From a checkpoint of a small contrastive audio-text model: text encoder width 320.
Rows from block 5 of the text encoder, named by matrix and row number. Rows with one number belong to one neuron. Each number is 128 + 32 x the weight over its row's rms, rounded and kept within 0 to 255. All counts start at 0.
# fc1: MLP up (text_encoder.blocks.5.mlp.fc1.weight, 960x320), inputs 160-319
# fc2: MLP down (text_encoder.blocks.5.mlp.fc2.weight, 320x960, transposed), outputs 160-319
fc1.15 [124 128 166  81 122 164 144 138 100 181 103 128 123  90 162 123 148 100 127 156 183  96 137  91 106 114 154 120 130 110  98 130 105 121 107  91  89 106 123 168 111 106 150  99 113  70 182 113  38  95  83 146 137  89 159 128 115 113  97 131 138 133 105 140 140 176 162 102  94  81 106  79 175 108 153 127 190  95 132  77 180 156 117 127 145 179 130 207  86 154 161 143 108  86 149  93  98 127 102 217 117 110 121 194 124  73 106 166 107 119 136 104 104 109  89 161 111 101  42 134 104 128 201  75 113 124 144  75 117 134  85 156 102 102  86 147 119 140 113 145 148  96 137 104 156 135 153 173 166 138 129 163 138 112  69  78 123 170 102  96]
fc2.15 [109  74 128  98 178 111  87  90 124 130 130 125  96 198 144 154  70  72 139 152 177 159 159 147 158 123  97 128 126 148 168 162 124 172 108 161 147  77 112 170 114  84 166 142 114 147 166 180 134 199 145 163  94 109 111 126 130 118 170 178 118 171 154 137 136 106 102 136 106 134  85 148 125 101 104 164 126 147 157 146  92 120 127 160 149 104 117  86 175 174 100 128 100 188 125 142 162  73 177 116 124 148 113 186 134 204 154  77 112 133 110 140 141 155 164 200 185 127 155  94 127 135 119 159  90 139 103  68 117 159 143 165 159 178 139 114  68  99 150 111 164 139 181 150 203 167 114 128 146 154 151 126 151 153 150 142  93 124 131 113]
fc1.16 [105  93 141  61  93 127 158 159 136 159 139 101 130 118 141 129 200 133 118 148 165 145 164 114  95 141 145 139 123 125 110 152  80 152  96 146 106 103 107 170 109 149 136  99  72 136 140  77 118 119  84 137  77 105 100 129 220 100  82 118 164 114  82 111 138 217 149 104 109 149 139  96 111 152 161 115 140  77 110 116 123  97  86  96  95 125 108 184 106 174 150 139 106  56 148 152 125  74 142 204 153 109 149 153  96 105 114 114 120 125 177 187  75 122 110 115 109 120 108 165 141 122 112 148 141  98  64 119  65 171 127 171 136  90  69 151 148 169 143 146 155 105 123  53 158 174 117 153 184 181 112 146 148 103 171 137 167 138 114 153]
fc2.16 [158  58 136 129 153 129 122 140 112 125 169 118 122  75 170 113 143  75 140  92  93 118 135  96 198 162 112 115 124 131 143  98 165  83 150 158 140  76 100 140  95 156 127 134 130 129 183 111 180 156 156 124 164 113 117 144  99  89 137 177 156 102 117 112 107 123 154 105 142 116 122 132 133 185 150 131 123 151 162 144 201 155 133 101 152 149 149 133 138 159 196  78  49 130 113  99 116  86 151  76 115 136 141  98 103 172 114 122 114 118  97 111 141 172 123 169 203 128 133  87 149 160 157 104 142 113 116 156 162 173 146 114 136 140 132 185 143 143 151 124 201  95 158 131  88  83  74 120 151 138 159 145 185 117 138 156 139 114 123 121]
fc1.17 [111  87 183 128 116 171 159 179 122 124  93 136 102  99 186 119 162 136  99 128 159  62 108 116  78 123 140  99 139 129  77  82 103 150 121 169 133  88 129 131  97 109 131  81 164  71 154 109 101  81 112 141 119  82 133 106 139 103  96  85 151 138  67 166 110 119 191  81 142 127  95  84 171 113 176 160 129  98  84 147 157 149  74 123  79 148 142 139  91 158 169 122  99  77  95 150  93 122 136 126 139 156 196 147 131  62  78 182 108  84 169 129 154 100  73 148 112  88  77 157 119 163 135  83 127 100 104 140 158 114 117 184  75  79 107 154 151 144 103 133 156 141 168 108 129 133 181 183 141 118 103 135 167 113 129 135 144 177 118  96]
fc2.17 [123  55 101 107 108 195 176 174 127 158 146 125 111 104 101 121  91 149 140 115 130  60  96 165  59  99 129 128 119 138 101 101  62 136 128 135 155 122 105  98 137 126 153  75  91  80 106  52 138 134  81 138 147 110 113 105 107 150  63 134 156  48  89  95 116 139  98 139  88 139 174 126 144 155 131 198 133 107 163  93 134 160 145  97 143 160 118 146  99 122 168 117  51  78  83 136 135 137 150 134 139 151 107 124 149  98  90 157 133 143 163 180 125 192  97  77 124  56 133 135 161 134 167 104 118 113 157 156 127  47 113 107 104 104  89 158 120 142 109 145 184 129 146 160 102 104  95  92 151 139  80 153 106 190 150 143 150 157 139 178]
fc1.18 [143  89 137 100 109 156 125 169 155 153 198 169 129 108 168 143 203 194  70 123 145 131 158 142 115 135 117 124 104 107  87  85 127 150 131 130 113  93 142 135 132  98 149 116 105 137 125  98  96 111 115  82 158 114  62 130 164  84 130  97 146 120  96 105 175 144 145  93 152 120 162  71 122 149 165 130 174 138  98 126 127 112 102 178 100  86 111 182 114 145 154  79 120  42 109 113 107  95 151 120 116 136 192 146 116  73 117 157 105 116 193 151  99 137 109 119  89 142 115 132 153 148 100 166 173  60  57 119  86 153 127 150  94  80 142 146 100  85 111 116 155  83 167 138 206 127 114 148 206 138  28 178 132  87 181  98 172 126 133 127]
fc2.18 [122  29 160 104  78 161  80 137 143 145 129 111 138 128  99 114 114 183 131 105 126  90 129 143 121 144 126 149 135 114 125 101 119 208 108 168 144 156  84  79 126 115 147  72 186 143  50  98 139  70 139 120 185 152  88 157 143 100 115 175 174  66  61 130 144 142 148 109 137 156 137 113 149 178 100 162 150 113 120  73  61 170  96 122  94 104 150 134  71 132 179 105  92  62  80 134 107 114  85 118 126 135  95 114 129 123 161 131 133 114 125 138  97 108 155  99 104 149 132 109 114 118 165 120  89 100 149 175 106  91 107 137 119 109 171 174 145 142  76 121 174 141 157 130 119  97 146 127 158 161 136 154 134 133 152 148 141 144 153 133]
fc1.19 [134  70 167 116 114 167 168 162 106 136 127 128 121  83 135 108 172 100  73 159 170  90 108  95  60  95 161 112 100 137  71 121  84 135 140 151 169 122 117 136  87 120 116  74 142 113 146  95 113  91  95 142 132  67 135  97 144 128  73 105 165 104  77 122 129 150 190  83 127 120  99  96 166 113 147 149 124 101 122 126 155 143  67 118 125 172 137 139 106 168 195 128  88  74  93 142  97 134 134 122 127 145 164 135 121  68  68 144 111 112 157 131 127 120 104 125 146  56  92 124  91 148 144  89 131  75 120 110 118 111  97 186  69  75  97 167 140 152  69 137 145 131 158  51 120 166 153 150 132 133 118 162 204 113 155 128 155 168  83 116]
fc2.19 [ 96   0 152 104 101 176 115 149 138 132 161 108 129 114 121 156 145 148 159 156 103  47  92 114 109 114 144 144 134 146 112 141  80 142 134 157 150 120 115  84  86 145 153  85 131  78 141  63 137 119  98  97 134 128 141 145 103 141 102 157 160  53  64  71 122 126 136 165  79 142 120 138 148 142 147 158 143  92 150 121 149 163 127 105 126 152 146 135  82 115 156 115  35  66  93 115 127 105 154 144  98 152 133 152  96  91 124 103 145 128 168 132 119 186 114 106  84  81 128  76 137 121 186 107 126 116 158 218 138  91 155 145 126  99  89 173 142 146  77 167 229  96 159 110 113 126 127 130 144 170 118 145 143 165 180 145 120 167 153 121]
fc1.20 [123  67 140 180  92  97 139 120  76 155 167 132 131 139 119   0  82 152  91 116 113 143 118 112 132 125 114 114 203  98 131  95 103 107  60 173 191 133 127 194  93 195 124 111 126 130  98  92 160 155 158 107 125 119 137 113 102 145 103 133 120  88 117 103 111 179 108 142 215 229 140 159 116 101 106 139 105 124 136 149 102 142 128  69 106 127 134 143 140 108 131 121 113 124  71  70 148 106 105 111 255  90 112 124 146 156 110 113 136 140 171 108  92 127 152 116 132 127 116 180 127  97 122 120  96  11 178 112 116  88  99 120 132 142 146 137 101 116  91 106  87 139 153 110 119  68 109  87 111 120  92 102 128 141 138 131  91 136 124 136]
fc2.20 [160  83 100 168 118 137 122  87  91 117 145 125  75  70 170 149 130  83 122 122 125 152 187 107 122 144 132 145  16 132 160 151 151 113 158  95 129 103 117 104 132 103 140 115  97 138 108 112 129 168 114 171 128 104 108 112 195 168 136 126 122  96 125 130 118 153  84 126  98 130 108  96 119  63 126 144 169 108 135 145 116 143 122 137 188  95 147 182 125 127 154  68  74 122  97 123 148 108 127 130 113 127 153 103  99 160 120  98 150  99 118 143 145  91 102 147 134 140 101 135  79 107 108 139 173 207 112  72 110  96  54 109 131 155 136  41 189 130 122 130 132 164 109 148 112 159 109 113  64 110 108 179 140  90 131 116 110 102 123 121]
fc1.21 [127  92 164 133  91 163 150 184 102 131 111 112 132  92 158 115 158 119  85 150 178  62 108 115  84 126 130 117 137 117  93  98  89 150 128 156 141 131 135 116  96 127 119  83 153 105 159  87  68  85  85 111 143  91 128  80 151 126  84 105 139 125 107 149 131 136 204  83 134 120  96  87 173  97 138 172 115 100  89 108 175 166  80 114 111 167 126 123  89 148 178 136 109  78  93 132  93 160  91 109 144 160 169 168 134  67  81 177 100 130 169  95 139 109  81 164  92  88  91 161 120 171 131  68 118 102 130 151 134 146 112 162  84  75 124 158 157 120  91 126 178 120 152  77 115 158 161 184 134 135 129 170 163 127 115 129 189 171 102 118]
fc2.21 [150   0 109 102 159 142  98 114 109 139 171 143 101 173 138 135 130 107 134 130 118 117 135 147 118 142 170 145 120 152 103 161 130 124 181 121 175 145 127 125  85 129 170 105 169 131 146 146 152 181 160 157 111 116  59 143 109 147 159 115 179 106 161 104 122 133 135 174 111 125 141 145 149 127  91 177 125 139 200 181 145 174 141 139 175 153 111 135 136 104 150 126  52 163 134 140 141  89 186 121 103 237 182 151  84 173 125 104 120 145 114 125 146 156 179 152 198  84  81  83 162 125 188 133 126 115 175 170 112 134 155  98  95 183 112 120 173 157 136 141 234  80 146 109 125 144 130  62 120 111  81 119 126 123 142 133  58 104 137 110]
fc1.22 [156  69 163  86 105 150 130 145  82 192 113 139 126  90 136 151 122 104 126 150 141  94 153 133  90 157 150 131 124 131  93 128  56 134 125 154 180  99 139 107  89 172 133  80  94 124 171  61  98 112 106 129 103  94 151  90 127 143  74 133 143 107 109 147 158 131 181 102 159 131 135 139 145 124 119 153 161  72 111  83 150 142  86  74 109 150  94  85 103 142 170 112  54  78  97  92 127 146  85  83 126 136 122 149 144  82 102 130 139 156 113 189  87 141  83 151 135  73 114  76 131 139 207  80 179 105 116 101 107 114 120 152 106  93  90 160 150 148  89 117 116 100 181  52  84 127 169 133 112 161 111 148 168 161 132 111 171 175 118 124]
fc2.22 [145  75 145 113 211 214 150 128 141  71 131 110 148 188 129 153 122 141 189 171 116 165  91  82 127  80  87 190 112 147 159 123 130  82 111 158 131 142  82  89 133 124 174 106 126 159 124 118 171 122 163 199 111  18 135  88 116 164  93 135 145 114  98 127 173 127 103 100 158 149 126 144 116 102 124 162 157 139 150 170 137 122 135 139  84 151 120  91 104 116 101 163  65 118 157 156 104 161 142  76 104 103 110 157 143 147 104 132  96 151 113 116  90 185 109 113 173  68 194 122 106 139 157 134 151 141 118 179 214 141 184 140 176 115 136 170 200 155 181 117 136 148 189 132 123 165 126 112  92 181 174 146 163 129 161 194 143 190 173 114]
fc1.23 [134  68 142 168 158 147 122 109 129 214  92  84  84 114 171  57 177 106 114 134 105 135 134 133 120 112 124  98  87 183 126 102 102 105  84 134 117  92 115 109 106 136 122 104 107 119 145 115  97 125 101 107 158 110 151 121 129 107 129 105 132 153 136  98 165  99 118 118 206  88 134 154 160  83 123 130 181 136 110  55 131 163 125  13 154 155  81 203  91 154 134 163 103 135 130 112 126 108 147 124 142 167 152 154 178  87 115 137 184 117 215 163 113 140 116 125 135 112  34  68  80 104 192  89 163 105 150 100  60 128 107 118  94 114 136 149 118 127 116 231 108  87 215 134 150  94 142 121 150 138  87 156 120 112 131 126  85 135  95  41]
fc2.23 [102 120 101 135  94 113 151 127  95 119 139 104 168 130  90 149 110 116 186  85 145 127 103 132 143 161 164  90 138  91 136 156 135  54 102 101 112 145 205 122 138 122 126 158 113 102  86 139 166 106 104 155 114 125 176 166  59 147 136  88 148 132  49 114 144 121 108 135 123 106 121 132  70 159  84 134 130 146 173 119 192  74 122 102 154 128  90  59 180 101 191  69 134 126 134 134 185 128  75 136 175 185 136 114  80 149 112 105  96 130 118 129 150 142 138  92 123  69 115  89 129  82 120 174 135 110 119 122  99 118 126  89 131 104 141  83 110 147 112 101 137 126 117  83 111 140  74  95 134 101 111 102 101  90  94 146 168  91  76 167]
fc1.24 [125 118 165 140 145 141 158 153 143 154 145 189 151 145 114 113 161 146 111 186 128 143   0 161 103 122 148 109 177 135 102 143 112 120 126 167 166 149 139 168 136 121  93 144 111 149 173 116 102 109 115 129  81 132 141 113 108 158 106 108 134 146 126  93 115 100 175 150 108 122 165 143 120 167 131 149 121 107 116  95 145 155  76 170 118 156 190  76 119 141 143 185 135 105 134 176  97 198 163 122 120 167 131 146 117  82 125 103 134 137  86 125  95 117 106 158 120  88 161  70  69 117 119 120 147  74  90 117 147  77 214 157 113  68 116 154 155 161 117 154 143  94 159 106 104 146 106 160 226 159 112 134 123 173 100 127 137 142 119 136]
fc2.24 [ 86 150 105 161  79 150 160 139  81 158 141 124 119 117 108 138 132  99  88 104 103  93  63 111 101 143 160 107 131 135 122 242  86  93 186 104 178 120 173 163  85 163 109  90 130 131 111 121 148 112 152  95  99 120 193 107 162  82 105 111 137 109  92  96 113  95 180 111 107  82 149 152 148 145 152  91  70 130 107 122 146 145 146 136 153 125 114 104 154 140 124  74 167  98  75  94 112 109 129 183 141  88 184 177 213  79 114 167 116  94 156 182  86 154 172 137 156 124 103  93 121 106 144 147 157  77 162 105  96  87 142 124  79 119 122 142 114 143 118 113 101  47 174 120 183 132 115 117 163 127  96 113 145 133 133 126 120 140 115 125]
fc1.25 [150  74 151 130 109 156 111 131  88 229 187 127 175  81 119  80 121  90 119 167 142 125 134 123 104 121 121 109 168 157 106 138  65 129 122 152 163 121 151 129 100 211 161  82 120 136 157 104 143 138 115 134  97  93 182 107 147 174  76 113 184 111 118 122 121 195 151 102 135  97 129 129 153 101 130 169 164  80 155 120 146 216  98  84 154 173 153 192 109 158 159 125  97  80  97 104 133 109 152 105 175  89 113 162 160  99 110 112 176 195 120 129 145 117 105 122 170  91  93  85  69 115 183  94  94  80 112 119  78 105 102 151 109 107 112 134 177 151  95 135 115 133 160  77 158 154 137 117  98 169  88 147 156 181 160  94 102 146  81  96]
fc2.25 [156 161 121 127 153 105 141 100 132 230  98 188 119  88 104 115  79 108 150 147 161 103  78 133 127 101 125 132 201 125 124 157 173 144  86 117 137 145 199 145 107 119 142 138 130 114 118 149 137 155 128  97 174  94 163  74  70 109 138 101 104  89 152 116 109 142 184  83 123  74 102  92 141 129 143 116 101 123 171 105  94  61 163  98  60 124 110 103 151 109  76 159 189 180 179 126  81 185 129  68 165 160 106  55 101 137 118  84 203 145  93 125 140 122 110 174  86  95 126 136 109 103 105 101 121 165 133  90 127 140  85 117 154 131 170 167  98  54 112 141 110 119  82 114 122 110 128 126 153 121 178 163  99 138  86 124 152 141 140  98]
fc1.26 [109  67 190 128 140 184 172 165  94 110 129 107 115 108 128  79 128 129 104 139 171  88 111  86  75 109 131 106 115 142  80 102  73 124 128 143 147 116 131 143  60 103 130  74 170 113 115  95 118 108 108 152 136  52 111  86 117 144  56 126 138 122  80 160 131 153 177  98 153 127  96 122 208  96 150 182 108  97 129 135 151 143  97 111 126 151  81 118  90 181 156 100  77  90  89 143  94 135 142 160 137 159 164 179 111  87  59 154  97 118 168 147 140 112 106 142 155  97  78 128 139 144 145  67 140 108 125 124 150 114 107 168  84 101 111 152 143 140  78 140 144 129 163  52 131 166 171 160 134 116 104 165 167 113 119 149 132 184  75 116]
fc2.26 [132   0 127 116  99 218 141 151 115 131 128 116 108 152 148 173 138 157 182 138 107  92 108 123  90 129 137 149 146 152 117 141  89 166 170 147 114 136 124  87 127 143 146  99 137 132 133  75 143 127 131 175 167 108 137 107  95 118 106 141 162 114  73 137 129 136 104 156  93 128 130 144 130 130 130 181 139 134 140 158 127 159 129 135 180 155 133 109 107 134 132  70   2  79 100 119 131 126 133 139  96 170 176 124 123  94 134 117 149 153 160 119 143 162 117 113 153 102 142 111 156 112 175 111 126 115 164 215 112  79 133 112  93 122 109 139 133 140 151 138 228 150 154 147 123 116  74 136 126 193 103 144 136 188 192 144 109 151 103 138]
fc1.27 [193  70 140 174  85 155 144 122 103 196 167 168 161  86 113  55 138 129  91 176 115  90 134 129  92 178 165 137 130 122 120 142  78 131 100 143 154 135 150 131 116 255 191 104 132 143 145 117 150 129 113 176 133 106 138  93 140 158 103 108 111 103 138 169  78 154 176 107 121  58 132 142 143 149 124 181 134 108 138 163 166 190  99  71 104 148 117 186 143 132 137 147 110 107 104 139 131 101 110  82 194 122 135 115 118  94 111 132 145 125 127 184 126 161 123 151 129  99  67 124 128 150 181  65  54  51 110 132 110 100  59 165  88  99 127 136 190 151 105 101 131 126 164  86  97 133 149 126  70 111  87 143 170 136 152 137 158 155 130 146]
fc2.27 [153 246 126 145 156  79 119  93 119 218 103 207  97  80 133 117 115 105 113 177 159 104  94 110 140  91  89 106 169 110 127  85 193 159  73 102 159 134 181 152  74 113 101 131 135 111 108 154 139 147 134 114 176 118 131  94  98  97 131  98 113  87 171 110 128 140 161 118 107  61  89  72 150 134 153  86 144 144 159 118 126  98 144 127  61 121  97 154 157  89 109 173 216 166 168 142  73 184 154  93 170 119  96  75  85 166 109  59 175 150 153 109 187 129 124 178 102  92 119 124  92  99 127  99  80 149 147 108 150 128  97 138 171 134 135 150 133  55 114 152  66 144  41 112  81 115 147 126 153 119 178 184  96 157 100 102 129 124 112  96]
fc1.28 [ 78 121 143 114 148 154 146 151 141 127 148  94 176 102 137 100 136  96  63 127 164  98 102 125 114 122  83  42 129 110 107  83 148 194 104 188 127  88 112 139 148 104  97 142  70 135 154 100 124 143 122 109 143 125 118 158 194 111 136 155 135 111 125 105 208 210 155 101 121 186 143  41 122 119  98 121 120 117  82  95 114 123 111 117 145 105 121 111 101 139 133  29  80  96 106 118 108 148 143  78 133 151 151 126  69  86 128 164 101 146 174 119 166 107  82 151 100 131 129 168 111 123  77 128 134 133 115 145 139 136 142 130 114  52 123 189 133  89  86 134  84 161 152 140 100 129 109 188 223 101 115 154 123  70  99  63 127 130 110 103]
fc2.28 [128 107 142  76 131 127 116 136 138 139 124 193 140 135 130 105 116 174   7 143 146 103 183 119 113 102  97 141 175 126 101 112 118 120 149 160 119 118 159 101 140  68 162  87 196  97 110 122 134  64 144 159 164 146   0 132 154 132 104 118 147 106 220 118 120 127 101  81 108  67 131 104 129 141 117 131 108 131 105 145  91 167 131 142  98 156 130 177 122 110 139 135 126 128  75 148 144 155  91 169 121 220 108 127 148 146 159 136 100 114 150 140 146 139 110  65 103 103 131  96 136 126 130 101 112 144 151 190 142 131 102 157 162 102 134 117  79  73  82 123 136 177 120 138 122 111 192 134 135 107 147 112 130 159 118 139 130 127 148 107]
fc1.29 [121  85 150  78 106 155 131 154 102 203 147 107 105 129 161 163 178  74 108 163 142 148 147  96 103 166 192 140 123 125  97 142  65 108 123 122 155  99 149 141  80 106 137  67 145 112 206 107  70  86  78 133  70  98 157 105 119 141  86  68 174 105  84  88 140 136 164  92 120 102 123 105 147 124 183 158 157  98  86 160 179  92  89  88 125 196  82 159  75 192 174 104 116  90 153 164 131  90  93 163 154 141 148 129 162 100  97 149 122 124 164 142  65  73 100 139 102  90 101 165 105 146 174 120 136 120  77 112  50 129 109 174 128 110  98 128 119 182 106 122 140  61 162  69 155 126 146 155 171 193 152 121 171 141 166 125 150 171 139 147]
fc2.29 [125  32 103 103 178 117 117 144 143 137 118 152 169 105 187 185 185 188 171 158 129 108 145 184 118 133 180 151 126  91  88 129 111 152 157 132 114 150  97  96  95 128 179 110 165 127 145  89 155  95 166 137 146 130 146 108 138  85 110  98 109 114  84 131 158 164 142 103  62 117 104 121 181 146 127 163 146  70 138 185 104 111 104 103 124 152 116 138  99 141 140 182  66  74 132 144 156 162 167  87 107 144 154  97 107 146 131 159 129  93 115 133 133 137 120  82  97  63 132  78 146 127 181  99 150 155  62 184 126  79 112 154 121 109 101 125 141 181 141 136 192 207 126  83 185 169 132 117 118 180 107 177 216 148 167 106 131 131 116 137]
fc1.30 [ 49 118 137 159 135 156 129 155 159 144 121 111 130 120 119 109 152 122 116 166 122 114 107 128 108 116 138  32 193 155 110  17 124 178 109 112 110 143 133 108 141  14  73 147 142 133 147 102 118 119 124  99 185 134 191 150 192 111 146 123 101 106 118  94 154 151 129 114  75 151 137  97 108 126 141 124  86 142 111 130 111 152 112 143 117 112 151 100 102 124 131 132 109 111 109 130 121 182 113 103 145  83 154 101 120 103 115 161 160 195 167 125 161 100 108 133  97 130 146 175 152 132  66  92  36 161 147 135 164 106 133 129 101  88 144 189 153  96 110 119 126 133 164 114  59 125 137 158 182 131 133 134 129  99  80 121  94 110 128 134]
fc2.30 [144 160 123 147 155 106 118 151 135 161 142 161 160 106 124  76 107 115  88 118 141 171 118 171 170 145 114  90 174 106 125 125 163 115 103 167 118  92 146 124 118  10 141 102  97 159 154 170 113 132 115 140 180 155 140 106 157 147 119  79 112 109 132 163 109 105 127  96  90 134 102 111 152 137  69 125  59 102 118 103 138 142  84 114 149 117 159 139 141 101 164 136 114 146  45 110 166 139 130  98 117 147 105 121 111 180 112 119 141 161 121 137 195  82 155 162  93 142 182  96 129  98 109 122 107 176 150  71 151 118 115 151 143  77 105  60  94  42 113 122 107 210 127 136 107  94 125 113 132  71  75 106 150 139  55 123 149 107 115 135]
fc1.31 [ 52  99 148 124 121 116 153 156  72  93 116  66 112 160 214 106 170 177  52  83 122 135 136  63 118 143 137 112 141  86 128  45 125 130 149 112 131  82 189 107 116 217 142  96 144  86 111  54  91 130 106  93 159 102 102 124  81 101 129 128 117 124 103 152  79 129 140 124 176 138 124 147 152 122 165 150  87 113 117  71 128 121 123 145 111 117  86 183 111 138 155 121 113 119 109  59 115 104  54 122 235  99 189 172 123 119 101 139 114 109 175  93 129  81 166 135 133 141  98 135 149 138 184 117 127 102 191 147 136 178 135 119  97 131 154 126 175 123 119 129 145  85 144 132 149 146 138 160 142 104 134 132 127  92 156 100  56 152 113  99]
fc2.31 [117  84  83 153 145 112 186 111 111  97 191 113 152 137  88 132 144  83 117 158 182 102  99 152 170 186 139 116 100 118 174 125 129  94 177 110 109 184 121 132  93 154 121 131  81 174 175 115 139 208 136 150 107  95 171  94  77 128 171  73 141 121 105 167  85 161 111 126 121 120 138 115 140 121 133 146 109  95 162 114 129 124 118 137 150 119 126  78 166 139 127 154 106 151 124 107 117 133 150 145 113 121 141  81  83 149  92 136 103 142 141 136 175 117 133 195 152  97 101 150  90 106 111 168 170 103 125  59 124 124  98 129 145 142 148 144 136 211 131 139 136 163 112 146 166 184  85  87 150  64  99 149 160 131 164  94 111 104  78 168]
fc1.32 [ 96  83 140 116 135 135 166 163 141 181 124 119  89 130 115 123 153 140  95 207 118 131  41 136  89 111 133  54  75 150 105 139  73 132 136 115 178 117 133 136 114 129 116 111  62 147 146 115 106 130  91 108 123 126 176  89 125 165  85 111 146  79 111  96 172 167 170 126 144 114 139 129 119 127 132 153 123  89  89 135 123 115  73  57 121 138 110 129  56 132 139 163 120  67 125 154 108 161 137 104 144 134 141 156 139  98 113 104 150 140 123 119  63 104  90 123 106  61 145 124 104 134 129 118 189  73 137 135  94 108 178 156 129  89  70 155 103 172 112 168 120 126 176  55 100 141 102 148 196 197  81 133 123 138 107  70 142 137 104 141]
fc2.32 [129  46 147 104 115 147 135  81 100  96 113  60  88 142 153 121 145  89 165 134 145  93  88 110 110  90 101 145 144 158 151 164  77 129 160 174 153 135 177 101 120 151 121  93 112 154 103 124 197 192 110 167 129  42 182 155 100 122 101 105 158 125 184 129 134 153 155 131 104 117 130 173 128  74 136 144 131 138 119 144  89 156 113 135  99 126 162 101 116 179 145 122  62 169 160 146 110 119 171 104 120 101 101 134 164 152  81 145 162  71 151  84 129  92  99 182 156  99 144 150  71 118 130 129 157  47 132 106 136 125 150 119 126 172 145 170 136 110 163 147 192 117 179 135 172 133 113 121 110 128 122  47 155 121 182 125 128 136  97 131]
fc1.33 [114 120 165 123 125 131 148 149 105 114 111 124 130 119 150 145 141 118 106 138 175 117 143  53 101  86 155 142 101 100  94 136 115 100 156 137 118 122 119 141  87 146 139 101  72  83 161 105  96 112  95 130 131  96 109  69 130 111 108 151 140 143 103 175 128 147 176 107 153  73  66  90 166 111 170 156 125  90 130  79 157 130 121 161 117 168 149 121  85 150 172 167 139 124 112 110  46 114 100 196  88 124 143 153 165 107  88 134 154  78 120  82  80  95 130 127 151  92  86  98 167 144 139  88 111 157 156  80 156 162 114 159 102 118 115 201 201 200 106 121 206 123 132 100 122 199 107 160 136 149 147 168 149 136 180 131 146 164  78 115]
fc2.33 [169 137  85  98 152 118 146 127  75 120 181 112 100 180 107 121  87  84 120  83 106 140 117  75 148 146 103 141 159 138 144  83 116  96 170 103 133 111 168 111 113 137 107 146  85  98  64 185 127 165 112 121 142 111 144 160 115 179 101 176 107 166  99 120 102  68  89 149  87 137  90 211 107  70 148 135  90  88 118 134 128 111 138 150 155 118 128 125 166 149 122  82 105 149 147  66 195 104  91 138  81  87 106 149 112 163 102  63 170 145 125 113 152 108 117 168 154 134 196  81 162 140 137 129 128 148  99  57 165 150 181  94  88 144 104 111 107 103 108 106 120 114 103 139 175  98  96 115 156  96 108  38  63 156 125 133 119  97 102  93]
fc1.34 [138  73 148 135  89 134 145 130  48 173 174 109 102 126 125 114 101  90 102 145 128 142 126 106 119  90 125 128 140 136 116 134  33  99 146 104 185 163 140  92  81 120 171  72 104 126 122 112 147 146 106 155  99  97 135  75 141 184  84 115 168  80 120 153  96 131 170 110 136 154 132 150 144 108 130 197  70  80 153 141 127 136  96  77 138 121 106  92  98 161 166 140  77 121 117 127 121 153 141 112 164 102 126 168 180 116  95 108  61 166 137 155 124 110 132 111 169  96 110 119 104 109 133  83 173 120 137 120  98  82 115 156 106 137  67 133 118 125 102 106 109  87 164  38 104 155 157 115 115 171  89 131 137 181 130  89 162 158  74 131]
fc2.34 [128 113 151 107  93 113 165 162 135 152 119 112  94  90 126 136 183 156 159 171  63 101  87 121  87 121 101 119 135 140 118 127 110 157 172 126 119 107 114 143 137 175  74 123 168 134 132  40 155 123 127 124 128 105 177  76 179 144 141 147 100  65  84 141 159 119 193 133  85 129 122 110 136 117 205 126  92  93 105 159 121 120 147 103 103 139 116 116  79 102  99 155  95  85 113 152 101 230 175 136  97  71 193 125 139 111 148 139 100 131 123 117 147 136  61 133 140  96 188 154 180 162 129  92  82 108 136 135 123 159 187  79 105 118  99 172 130 129 143 191 128 145 163 127 110 183  70 126 168 117 161 146 181 204 164 145 202 158 125 120]
fc1.35 [192 127 152 101 152 153 131 176 141 128 153 193 128  96 132 169 140 148 140 141 129  95 173 143 122 126 175 193  52  97 109 138 104 103 203  80 134 173 111 112  92  95 152 105 171 123 177 145 104 112 114 154 100 113 100  92 174  96  96  99 139 177 114 163 114 106 168 104 101  80 104  87 130 146 163 162 103  87 144 177 132 108  88 176  74 152 146  80 137 114 165 191 120 107 121 161  60 167 132  94  79 158 125 126 178 111 124 179 128  77 141 123 159 142 102 158 126  88 126 134 132 152 115 127 144 195 133 122 143 115 163 192 111 120 145  96 130  92 114  89 231  93 148 121 129 160 157 145 151 193 167 133 173 154  68 142 156 140 146 191]
fc2.35 [119 145  66 143 134  94 109 139 124 117 171 151 177 142 139 197  91 136 143  84 131 125 190 154 108 135 160 134  35 111 124 150  95  68 181  67 163 171 143  84 115 143 125 175 126 105  91 167 105  94 114 107 120 126 143  87 174 152 114  92 157 131  18 101 138 106  93 151  78 136 135 123 111 123  66 107 140  58 125  90 169  94 117 120 220 148 115 106 158 120 112 109 127 116 157  94 194 149 100 130  86 167 163 100 143 120 122  76 155 168 156 106 155 125 149  87 102 130 119 106  76 102 118 149 151 190 102 158 122 111  89  95 102 100 144  77 119 164 123  59 173 116 132  68 133 151  96 101  83 102  62 146 125 186 118  94 141  67  80 119]
fc1.36 [117 100 141  79 131 144 145 124  76 138  96 106 121 139 159 134 119 128 134 101 132 142 126  63 136 132  71  75 181 121 129  19 127 145  91 137  96  48 152 114 117  78 190 107 133 114 145 105 127 149 145 110 179 114 100 151 154 123 125 150 175  92 121 151 170 156 112 121 166 109 155 147 145 106 147 144  97 137 102 148 119  97 155 148 149 138  83 123  67 166 161 111  96 115 121 138 150 126 152 152 158  94 104 212 174 136 137 128  20 156 128 179  96  88 135 155 135 159 138 136 155 104 137 100 110 158 146  83 139  99 130 129 156 149 108 230 152  97 112 128  80  94 128 130 141  73 131 122 149 171 123 135 102 166 178 141 115 151 111  65]
fc2.36 [138 106 144 128 152 110 119 100 166 112 129 101 149 178  68 178 179 162 223 176  97 125  64 160 132 130  90 125 104 129 146  99 133 131 117 146 145 166  47 119 154 132  91 124 159 140 138 173 127 139 142 179 112 103 133 138 147 162 150  82 152 156 123 151 124 115 149 130 136 117 115 139 115 104 124 141 128 109 113 147 159  54 110 129 141 140 173  50 113 123 137 164 132 126 169 165 191 222 148 127 127 118 114 113  93 136 150 148  87 157 110 115 126 100 125 129 121  95 179 117 122 134 197 145 169 123 133 103 107 129 205 150 110 158 114 138 228 163 137 152 125 180 167  75 145 196 148 115  49 126 148  89 148 174 155 124 119 131 145 183]